config.yaml
time_shift_ms: 50
input: "log_mel"
encoder_norm: "layernorm_no_bias"
encoder_norm_position: "post"
encoder_moe: "soft"
encoder_num_experts: 32
encoder_expert_mlp_ratio: 0.25
encoder_widths: [64, 128, 256]
fusion: "cross_attention"
decoder_positions: "rope"
lr: 0.0022
precondition_frequency: 10
batch_size: 256
weight_decay: 0.2
Rows from block 4 of the audio encoder of a small audio captioner, named by matrix and row number. Rows with one number within an expert belong to one neuron, the router's apart. Each number is 500 + 40 x the weight over its row's rms, rounded and kept within 0 to 999. All counts start at 0. Numbers have three digits each.
After each expert's rows are labels from the 100 clips, of 14848, where the router gives the expert most weight on average: "top examples" is what is common among them; "lies over" is the class under the peak. Only what is clearly more common there than usual is listed. The data: synthesized solo parts of chorales (CocoChorales).
# router: slot weights (encoder.blocks.4.mlp.router.weight, 64x128, trained with AdamW), inputs 0-63
# up: expert up (encoder.blocks.4.mlp.up, 32x32x128), inputs 0-63
# down: expert down (encoder.blocks.4.mlp.down, 32x128x32, transposed), outputs 0-63

# expert 18
router.36:513500502529463435486503496478392571494566464508519499498453493529488504519483521532461544464472479551504612531492462469567521539423513584489535412453520504504520533510458495615513509490543461
router.37:531484511587459448468538527413437552515521481466498541537424459526510503543504467526491504500490471534499572534463460459541556582472519558497535412459524477508505543479512500581498528462494454
up.0:600544605574518501484542491481549457523478508461456504473501423530477567464546488569538478461519472423524501532494445448471512439535530493520477493518521582501511525481527537489452490459519514
down.0:442483473570490518561478470554450488497465427504525539532506573465514517517446451458524520483559445529472547477549552526500546471543491518430492529498466456531494503549437488476551565534525448
top examples: note A#4; violin; oboe
lies over: A#4

# expert 3
router.6:523523495563441427473440424499469442539551544515491505526509434515474532560547522520513533530502490493495490551479488573533532516484500616561476442502547473445478523503456573559525508435496481
router.7:527483441532409415508474452537513472478504510554497552532546520531472536539514519507524527511441522518457486512526524539517515507472531641550439483456530521428509551522443502568440481434554503
up.0:497428523467495484418485647446505492522507554554523532526611536504433485481506495486515508566472512463415463478467479550466475502521538523512522554469511447550404495441486479440489500497490536
down.0:436512450537521511538527474485564503512475486444552507523486480501531556422451580526535497553527579501458522503436517451526448574442458517497510518492489512410506607524512506551500521514499424
top examples: note E3; cello; note F#3; note B3
lies over: E3

# expert 25
router.50:532528409515432488460547526451510458457536566574475507544508511522521503533451469456544533458490569531456476459576528554489464553503523581593511417500432475513485490527448497532493441463522453
router.51:558500467518467471496532539442498464494485547559455549510507498502504520493427457516510518498540596508494528476553494541414467543511504537582539432488460459504520522530485483526463437493484478
up.0:463527480478540436532505501509467516519497505566514499550455479523559528499544459559569462569510559500487450446505515540503481538467525487514474481527458466518457570392490426541495447440467483
down.0:516542569557552521507478507544464547496561504504491497483469511458486467504530456463428493457468439441428539457488516594466565431402459472434517499448490506493506507511506538451482508552485519
top examples: note F#4; viola
lies over: F#4

# expert 11
router.22:478545539461450552510512517493504492495494467487487438439435432439511490531510566517449509536507422484522483527466512475438487462523523590480519514534505478508568525621533543506549483543470535
router.23:442426504453462477517496434503433535498519494476533514503477556483486463490522512569483568472460467534483575479541470464487545467415471615480496523504456535480564550589530515611519508480516500
up.3:461427502521480550473530574439547444447516537504492453485434500606500474492507550459570507512483485477491513434508480509482524506595542521531544486475546442621505444519538548467530466450509538
down.3:532574482481481485500553480513512544530518443471498495499505442392588532484567489502483481513542475523526492454477556470494458479400472519451466541574454492421517489486463491535516448520487487
top examples: bassoon; note B3; note A#3; note C4
lies over: B3; A#3

# expert 6
router.12:480525481471622539463510467521521450429493430565506561519438546459416456472408558525515477519417440568505500557520551548507486437499526600543483427523466546482488467478514536534546555533540485
router.13:510481497514629547483494467509499431491495432537492521576531586463403487456457582521519487485468474544530499559528565530551528409533522554555505435482499579465486436505512504494553563518523517
up.0:555569467613531524479495486472494521526456527469455497499494575522485432562530417537487540535480490486454509541485498552505543495557528549473545472462594509458440528545469493509494489465509482
down.0:509454517458519390543487488530495518459566503509457464529525440501556468492484626539492466481523512526525529485497475464525411442470567488553485454497531491490529561474515559542480514521571531
top examples: cello; note G#3; note F3; note A#3
lies over: G#3; F3

# expert 19
router.38:484412552433512523470484464539433497458517464515502509510483527487488461501478514552519546472472571506520599483555464437560490474467445572515526502472385549478535531544470463581493508469517490
router.39:501526450507537572465516525506511485458507496556483561435471588535431460499453499538567471488491512544559467550527460566563578490508511472470487474514490583535519477479492506489502495464507488
up.0:437530491514473565525489556457511432538528558489451466456545435460503538536486456437484587566571458468483525459527484513429587467484496532501490485436526470494530435517499508521526515475507458
down.0:500481488519533376493467476546539500536443454520524482466495508531462589512496473554547499520489525462483524517519462455531466470572615549520485480496460488456535530498462565466497467518543560
top examples: note G#4; violin; note C#5; instrument: clarinet
lies over: G#4; C#5

# expert 17
router.34:483554455529466426507520511489471545467529530573477492520429472548545442560470481509424526496456551574498507498565488454532574571454531550461470424500491468508476488458514463478561471490521447
router.35:492501521510538468511466535486512521543462498481481496490446499520511440513462468519503494493487532574552566458488460446495570573520507553521562468412484450569503537458496457468480418466503542
up.3:464498535484562591569515554475484544534507459481527529447503504476481542515471542458459445508485469512505514472504497519482536540454534480578498465509519579491476492498477487386566442428531499
down.3:482449552601466554499526494526464532473500488536484516556464549475446411489461520483514525529498477504501400518486461540507507430491485523419527540443560533512483482539438493527451524594526587
top examples: trumpet; note F5; note E5; note D#5
lies over: silence

# expert 30
router.60:481413552493511467508469471511408553487542467493470465497501558458520454505470521516537553451473538532506584474532483495494491489446471612509496482455403507439537549520483466546506506465515477
router.61:505484581499520514439434531491410534461532446536447559416478494506533523497574553476541555448502459510470497528491501547412569525487490512534509494490541435512509541455408505449526540487494512
up.0:512567491462485469429543486566510525477491448487478504475501529460566469482550435507492494423459542523481483486518549445474437524600458527521520529503518540507534531576471583491526484480510524
down.0:560537451585444542515532531495517495454481430501532447490495510461498457484490446462438465398506488548453521539475467510479452498439603424493440434484542573535490517486521548525464538506500463
top examples: note D#3; cello; note D#4; instrument: tuba
lies over: D#3

# expert 20
router.40:496475456470506489465491518534520592488502526405486489464471471557501436521498476516492480488546517473539529510522539429477503525443455477482511546525550498499551551464440491495547490430554498
router.41:505421508469490506485497469532406508490537501493498493531499544488507490469484523542542563468501569530526575495548462424491510517457421551494532451428428494488563537539455511591540515456526465
up.0:517504507444494514524536484520527584485482504485579491512448512495467511518445444505511478474492530504522498532510534435506461520527487484450505529556578484508512505579496579514520419431514481
down.0:525506552535429508553509534501453500570552366464494508435561512480450506494517492493425487456478444452533484511435496513480474510485534545438506542542490507472467483466522572417567499566488533
top examples: note B4; violin
lies over: B4

# expert 22
router.44:516418528470550509527465479415474520520494516502485509531518564533454483444430530490507579517540520542528574413489474479471537512506465526525548438456455484577488490416549426429451424481507529
router.45:536407551469509517495461528454515516541506503468483513539500583588455519428398486482531578527548526508518571443518438499514515508512460514545552472438449464579476509423527417441428427438520482
up.3:438550489455460472531503534492488428497472474548444470551517484437427489507479521504491451440479513524472496501441586519433571501517521535544511521539486580514476502524500535418504506499439446
down.3:513475510505556474521543492555454433579435461521457556465544544538504580450480428489536540464522533511506486516564535515558503511459468463466505524446598422472490542451514505464492537515475509
top examples: note A4; note B4; horn; tuba
lies over: silence

# expert 9
router.18:485522508489536489492507561553493460498569531492511492482511494469462512508484485568554503522361482462529507579559489472468500559449479473562506507530422544511548486474500580453476446515534559
router.19:519422543464520502493469475496432531453534512485495503486523562488513449492443494540530593453467522520539574480525442432533526495425485591522477474433424533455565565514489507603528488490525462
up.0:475490436525421525490496583436544476508481514504438569483569550415424470511431502530484480515479515412473536545503474495495496556542517472552530469534497482476492563500539522533452417485498505
down.0:558534542478511452540482480562490512419521434437503451525491470534477539500547507475522497538519533535544440508451471448503539530480511513449545475507420522477507498452433539472517613511468539
top examples: note C4; cello
lies over: C4

# expert 15
router.30:547521563459533472502441536494479464541488495481477494493518549550492508437449456486523562492529576505514556457486452504474558564525478509547537396480430515512442478479575448499460428459523506
router.31:552511568477546458536461502518451478525470465484508496489492533545508486449433466456474550470487575532521569431515428491461534554492504514553573418459432497536440428510575458482480457441499549
up.0:494486494408512470519530462535512489536498498553506458438473545547536532537441580599530479496493614475591473512557467501484486479534465468560520504418508485498486465484492501453585496517540478
down.0:503598556563548485477569572496505573494504540485577512563581495476477485487539470515515461492464480522482413511472558426522432565514519470508567543540542493509545487540421525510473516494574536
top examples: horn
lies over: silence

# expert 12
router.24:539502474568517520478548505425496462517504532602527509508554492472501517547479511502493485494496494533456533538542498498440631471464515512453505481515547506442462527476532492482525500411518538
router.25:536474430527489478451572506473484547509500531583486508467543543495522526547504520538474528513535568525475572504527460482497578434416458477475476485486486512423468480492512509485533583415499510
up.3:516358496513448531530519473490445484500529480452550442519482516428529562545490539516529532516534500521511529432499480515529541505480511451487479444516518516530500519470495527406543406444448503
down.3:556598603517555497495533491488500543486403435539465566515449522528441488549514437475460484453498465496416543484464493550421522514517517537509463530528508515505509524485525468508558532559545520
top examples: flute; note F#5; note B4; note D5
lies over: F#5

# expert 10
router.20:493416510482479584484570539451469505500521531561481476529551550475513521497497533463512509534481434522459574487464545546413544453458504490507507491523488451546484464470474482475541530583507567
router.21:468457539447486532496472482536381536443513481511460487531527540487533497457522531510523579472482543566478569457535485457487505453384401518492538440492400492499500534485493513545520524557506493
up.0:505473520451478506546469488525521491469511491514545487495453542412523533450534605436521449497492520533482451491425560486459485487469531428465446487506498502473449455459547558549569507486465569
down.0:479607486550485497441442520460552538543509475496522510468430476496432460522503478576420536540503557483500482522462516517476534551535515529502533431520588593464503513494555500483427518402457478
top examples: note E5; trumpet
lies over: E5

# expert 13
router.26:477402522432554489519499440496380546485500444489501475533504554495484453489464498529539605440480522536515583493560515473526461479471461559493475467456393501493558515550480471563495509539544479
router.27:517496457529593509485517478422532494496543444538470495534518534526450466522452477430529535515522495561510535526499567531501495459543499511459490452402494445480531500519456471546536520534505446
up.0:505464493511514545460481516449470546528583508500554457508558493461572516512487509402487519465510534506533466480440442578479530536598444505472452468441500510570500489498551506504434503500504493
down.0:477543520506509540528517513436511539519495553474545514496485492639492504489485521486495463504538496426451536571548511530475444526503503502506516519511498611471390484521509497509509535450454513
top examples: note A4; violin; horn
lies over: A4

# expert 21
router.42:497460510468526470470488451526414531449502510464484508512512520483545446464500514504539608453444537471527572492566437449503489494431470583499510480483421529444551560507480446579479494494507474
router.43:561449568440529503440529508533509453507484546499564513526510514556547436450498523477561557544478518430530515559526393456502492517512469517525539529482494528470520512475554402557437468462464541
up.0:496499583495538453513507509493457434474464454429501569489516473423570544525541505475497558459555529445502519526477489518534528491500555396478521505529447536528522580482496500458430550512506502
down.0:560504514530494548494521482452490478480492488505487503430511435546478469514459529482526464513470446528479522425451540465499531514524467466520565560487520533510517542482492479407510436607505510
top examples: tuba; note D#4; note A#3; instrument: clarinet
lies over: silence