From a checkpoint of a small audio captioner.
Model: log mel input, encoder norm layernorm_no_bias, encoder activation gelu, encoder moe soft, encoder patch size [4, 4], encoder depths [3, 6, 6], decoder width 256, decoder norm layernorm, decoder activation gelu.
Training: soap at rate 0.0022, 12900 steps, batches of 256.
Rows from block 5 of the audio encoder of a small audio captioner, named by matrix and row number. Rows with one number within an expert belong to one neuron, the router's apart. Each number is 128 + 24 x the weight over its row's rms, rounded and kept within 0 to 255. All counts start at 0. Numbers have three digits each.
Before each expert's rows are labels from the 100 clips, of 14848, where the router gives the expert most weight on average: "responds to" is what is common among them; "lies over" is the class under the peak. Only what is clearly more common there than usual is listed. The data: synthesized solo parts of chorales (CocoChorales).
# router: slot weights (encoder.blocks.5.mlp.router.weight, 64x128, trained with AdamW), inputs 64-127
# up: expert up (encoder.blocks.5.mlp.up, 32x32x128), inputs 64-127
# down: expert down (encoder.blocks.5.mlp.down, 32x128x32, transposed), outputs 64-127

# expert 0
responds to: trumpet; note G#5; note G5; note F#5
lies over: G#5; G5
router.0:085143144146090103150185110078131104095106122136137106108106127155140147106145117134116120144163123117124194145103149102147114091126194154082120129119140135130098121105148137132096125127115107
router.1:108106135149122103154146094086119141087105154126085103129074114160119150103116092164095092123155127135150130179122166105123107137132200150082148114114139137141155112086161105110141119136113086
up.0:132157135120089124151106127142109075092129113154140156113139166169145119180120137148124169129112176156139095168090141144125131109102132114095139083152146113113103147155134123129141135160125137
down.0:102104156134183141133107142168147131068144118121123098166096157082104109147110077104138184139095101117122095093117086138123155124137136118154085120125147125135148132097125166151152119110113162

# expert 11
responds to: note D4; cello; note C4; note C#4
lies over: D4
router.22:122117128114142134157117134139144074135123133145126130159121121158163165121139160142103162107148111139181117137146114144124117102114114158111151093187158108073124133131125121149124167131146168
router.23:127145168146115090130135120112144098089127079158124122121135117140150168126133090147135121113137131141155159146118131104157108109152166174109102121150150128099095138112153119133136120121127126
up.0:133153116129116117159154112143113105133134101148116156110144114094148122138101130098117184109123197133120138124117127098143128099127094175130134077146124144133104146115079143111145144146117148
down.0:163132105129152099114109121098164121126094172107153103103142144131148087108124121140148108098156138096140123148160111114125159099143128110145120204099080144127151141106097165167099109156109135

# expert 31
responds to: note E4; note D#5; viola
lies over: silence
router.62:151136131131098148101145130093106117116126108120139106076143110102141133126148127183088092134129164104120139178135146063114074165134140185152146162091116088144098150122144106146092121152164140
router.63:159160140136078130106118131118093118126135118114125100093169108084124110103160143189116115148111159101095149171147116064100101165121135169164118166082102071136113157154140105124088116145147157
up.4:169077130101126163146081150145144139090118126115118156140147137153113093157141163138142125122100140120115134084121119127117094144164094130135154140138126106145107153168124130103140130095128099
down.4:109127102193143134158138131120145124092157088157124137147125132113129146150099117091177135140134134155151085159140101134092106100105116133139174147147127123126131116090156176126148103138169130

# expert 14
responds to: note D4; note D#4; note E4; viola
lies over: D#4; E4
router.28:113114119142105142144127119093147088093135062148142143118128123087144127119134115122106144120123120104153131158144099104140091129158170107110095150085141126093087169113162184128092131146160128
router.29:126142103156110145120086095118159077102130086110151154141124136106131130110116136135118127125103150108144101186112111111138101150120119100134135161103127105117083175124166160162091122138143120
up.27:104130125126078138108096123173142117155122125163100164141136144100148136131098115151076151146107135092131096090148106122093172140107113086138118141099089123139157140142148111134141094141118127
down.27:164125151149145105128147129086122132074098123135132136151116140174125093105126146096111095109136122105146165147118098107131087137132144123144137124125114069075093134119140137151096124147164115

# expert 27
responds to: oboe; note C#5; note C5; note D5
lies over: C#5
router.54:111165130120096087109162102113137129084118129178124123112129129120128140121164121135139118138136116129101184142134134094165141115134147175087103162143135100118108117121169122131110117120148140
router.55:103106134158139125139172146131108142078135153148142115084123141101113126136143116102123113129133127129084111149145143110158124168106131165149121113094104124094122108095186098125134088111092074
up.0:121124140116124117145167135144121162103094146096124116127108110131108149135139140102137128108113164119087125128165148146143184137156132107149145144085138156092131074130114173091133067141164148
down.0:158149162148099113100162107123127123144116106141132099123150175144150134128098165149161100111144180120152175097122104159137110093112126131183150119142140122133151069161090110180122114139105122

# expert 30
responds to: note B4; oboe
lies over: B4
router.60:089119139141120122171173150115127112120130156144156109153146105155149187091128129143136129148127124131163173132142118132161127156115159159107133145095105142092105115092114154132097140134144141
router.61:111129135133123122165173169144170133136132135101122106146111126115132162093145104137182128134096142152149149119156101143162097119113144123136155141070115163144071126073100119129089157130119111
up.23:112077155107152168145129126142136137135155140156141160171098165123105122132155167133163169164118112146112110165100147133131139162125103079107080154116123120157090155150121099127115115075114123
down.23:125115109151115122139130136147157085174128104138172122121147096101136159128123163124114094128132142131113125117101183134131140127150145155143115143133131104116127125105152145123068146135104139

# expert 28
responds to: horn; note B4; note C5; note C#5
lies over: silence
router.56:102154138157122111098156142116131161099119132149119127150147118157146147159108134091113149104124091094126165120107136099144148166159135177143109164124136144132136125133125150108120137127145181
router.57:109142131131120154102150165097131139119108136148136147148138091144162133151099147087140151133124090086137140122132118085133149187134136173153101129148091158121135112111136144106092132124140189
up.4:153112155109132139150111147166144151063113167132117169144130124118135117155116174144144157083107144112129143140140108140102115176130172067126098132129129163087112120139149161077124119154141131
down.4:127141131173149097134145164123154110134142137126145150112129140095097162168117146139112106175121142118122123120096132094144139131108138148146193114107112133120159147127122134144157129109085158

# expert 2
responds to: cello; note F#3; note G#3
lies over: F#3
router.4:137092156100119103124098134151127117170128130123180153142124109156133183150141134152148105084140152149128106114114113141170100115143108111150158120121128129120106106099106091148105146163168147
router.5:129130158102109100107129088093107108115111096158134113142112151138132165115162135150156102099132103116114193120130126109149122121117138176116122144143139129086113122116140102107125140130157116
up.0:135114143100139152110122141146143122136107146170124157130119110158139120090107143082119130103145055160123133111119076118079137162161125116173139114191132117113150105131086106129140123186130126
down.0:147151134148083129135142098079083147137152130182090118177092134141092109170132114072166113086143096117131147135165139141088151139118163153129117120117082124115163142112142109108108132081135144

# expert 8
responds to: note B3; note G4
lies over: B3; G4
router.16:093162150134100097145139122106108142116136123153128095091155147103134153129153111123126142126152117113085149142122117116148119116153182156092102147131132134134111146116162145143110134113165108
router.17:117141118115100130143092143138137144114141108143140118098151152097134137105123120096133184166116113108124104161101173146106160171106137108126101106121164154163163187152101107070149117164118106
up.0:080096132095145105132166104130149135131124167160121112152097178134103141115123095139125129173076143107111122117138131112142087138139102087129161065122149126115125124111121156115135122108140107
down.0:127119110169091142121074113103112119073118138114110075126153109094146137101109119110131149091178156122120084151154120112141158150133093169157089139136137115144118099144122122114128098137121134

# expert 25
responds to: note C#4; viola
lies over: C#4
router.50:106170134141094101103176112097149113095115089163118131106104137138124146108150123099150120134144137109098161134120106096184129131147175162104119132094126130119107132116149163135098127153146158
router.51:127134169093140142121185130133131114124135103124124115085099165103131076136117089106135150139102121087122107151158108125151109147176145110146128116111104156149102142164121162141130123148100135
up.4:145083142107118163134142113132135140083116132115145115176133109150094149171113122073152141088154173125121124081165088128111135134127108120142107129169127179099141079124121106125112109090140087
down.4:150133078164133144090107128120105124162144124114133139128087135131153136152105084143152111132108091116148116179161081114135084102151141098147140116137140106163127171121120143178104168129101137

# expert 18
responds to: note F5; violin
lies over: F5
router.36:082152144129114109129157115077138101111109086157134103120134121115133145139171118137142122133129100118117166117151145100168137100132153181123135117111157137131114121119132120130121117131137112
router.37:103138125159155134136142137079159121131130122100140088140105082126142164186157152129147108138122123101122169116120141081139159152129145118128149113116132128141105098105102082106169168116132087
up.4:114127113111109154129116145136096126128111112131105158076133129094125103079104148111159194147111112155167128126111109125130172157104092128141147152124097124153121124132107141155167125096111127
down.4:146109124138142151170114091103101150140126169137153089123127081180132162130162156163125076119149110144113131123146091153138114142135172131107124154116130117088105127131149105104124130126124066

# expert 5
responds to: note G#4; clarinet; note G4
lies over: silence
router.10:117124109156117119124158074068112079144127133163119121121162125141133140101135142111100143135106111146134130173108159118097098169144164196125111129178135118128131118112113160102148108166150146
router.11:135137102116097079129144088070116082115103086184108094130132155122143147112159119114126151133135124151158128165119129099151110141151190177129106113178164131108123107109117151100127106119143120
up.0:128120099117147142123135121123131098155152135116138161100127126151117128143093103113136114165122128115140101152123125159130095166141139152133178072124128140130165154132135142156116157148114147
down.0:094130138104165125124117139134151164091108117104115141132108122113149151115160105127123176080125120118122125121144098105127154158098078122133098188136092141137094161105116143138098120149162104

# expert 13
responds to: note F#4; trombone; note A#4
lies over: F#4; A#4
router.26:094154155135129115110157134111101095114137095116154108120122150131149134153155100136148156113141116130134145128123131093136123091190154180092130129114134111148095145119132130168118114108134149
router.27:142134137127148144111140158123113106150134117093167118143111164152164123165113104118156158125130105127129109089154104102163089102205110137131154144109128137150102135147092139151155154128132181
up.0:119131106121108145137144135159133152122129098137113078130101122116159104167102123095133127087158187091142114128122113108099099152077125096141083123102128136130126151085182193115081123154125139
down.0:102097131173134133162102186118155124100099118110106175128129121128121141116123149159111139126167149120103129131225121121152189095178107101121164126161134119090113151173123090138132126138123129

# expert 22
responds to: note G#3; note F#3; instrument: tuba; note F3
lies over: F#3
router.44:120134183134130129138153128167130104153158149103125127118121126083084116142111139080121143145131137161124138087101101155136145136102104094130100095167148166095112107111092130116161093144114111
router.45:119103154128110137102144135085110133133130147174126111138167149114148139172144143053103117128154122089164126106125127104134158145100154161141120122136098125083122099125118152105121118116130146
up.0:139104160127130085111145170146129147122128153119092179122158170131096137117135174084170140088157155097110133097115131117150130122122113089127129155111126119111108171114123151109118103125148079
down.0:090164094145127165130126151125109116127160092106143116113140129109175121105097128150107137129110145121155154163132120149113089123126114152134160103125108138142173095116138088168110196116098121

# expert 23
responds to: note C5; violin
lies over: C5
router.46:139135111144151104132105137158177108148135111101148090116142096105121183133133168184153115107114153123123139163112158123107135125137133139045125116155152092072146111108163119127120128105106107
router.47:113119116125128075144124120133155075121125130105118111104156091099119168138126118192131122155107161144144155176107137129110147115129156168070154118146142119079144096115141107153144097140147135
up.0:114154135147131167099111145135098126132147100120111104071121138155106151096136139118140114154136121164089117152150117125119156131098142072037148126135144120139136104128132132145106109093117117
down.0:117154120138110105132108145103102131138087116163110194132113155135139137130136136177141115117165104119174150143128126114144107119154147159192165105129135149113093192079123133119140107135137135

# expert 9
responds to: note G3; cello; note C4
lies over: G3
router.18:137137145151100148133085122137166116101121134114149105114149144139107119171094133098118087142159138095090139110129141086095099154169179159107084095161155091132172104142165123095145115101142152
router.19:127158159160098081117113091098148102105123102138133109107124124141122161138140125133146122147142114133108185113150114086153115109142172159082108138118158119111143123143150158114120115128149134
up.0:175122118165156167127111151131147115142110099082175119109119141110139186102167152125129150132130145139124109130152140134121116154135052126195116162145152120141127122131117112156167153086139122
down.0:135117154099089082113142152125125133111102123118090124123143150138124154149129128147139112125190181127129103066140163165127145095140118099091099102156134129086161064148153128119137145118149163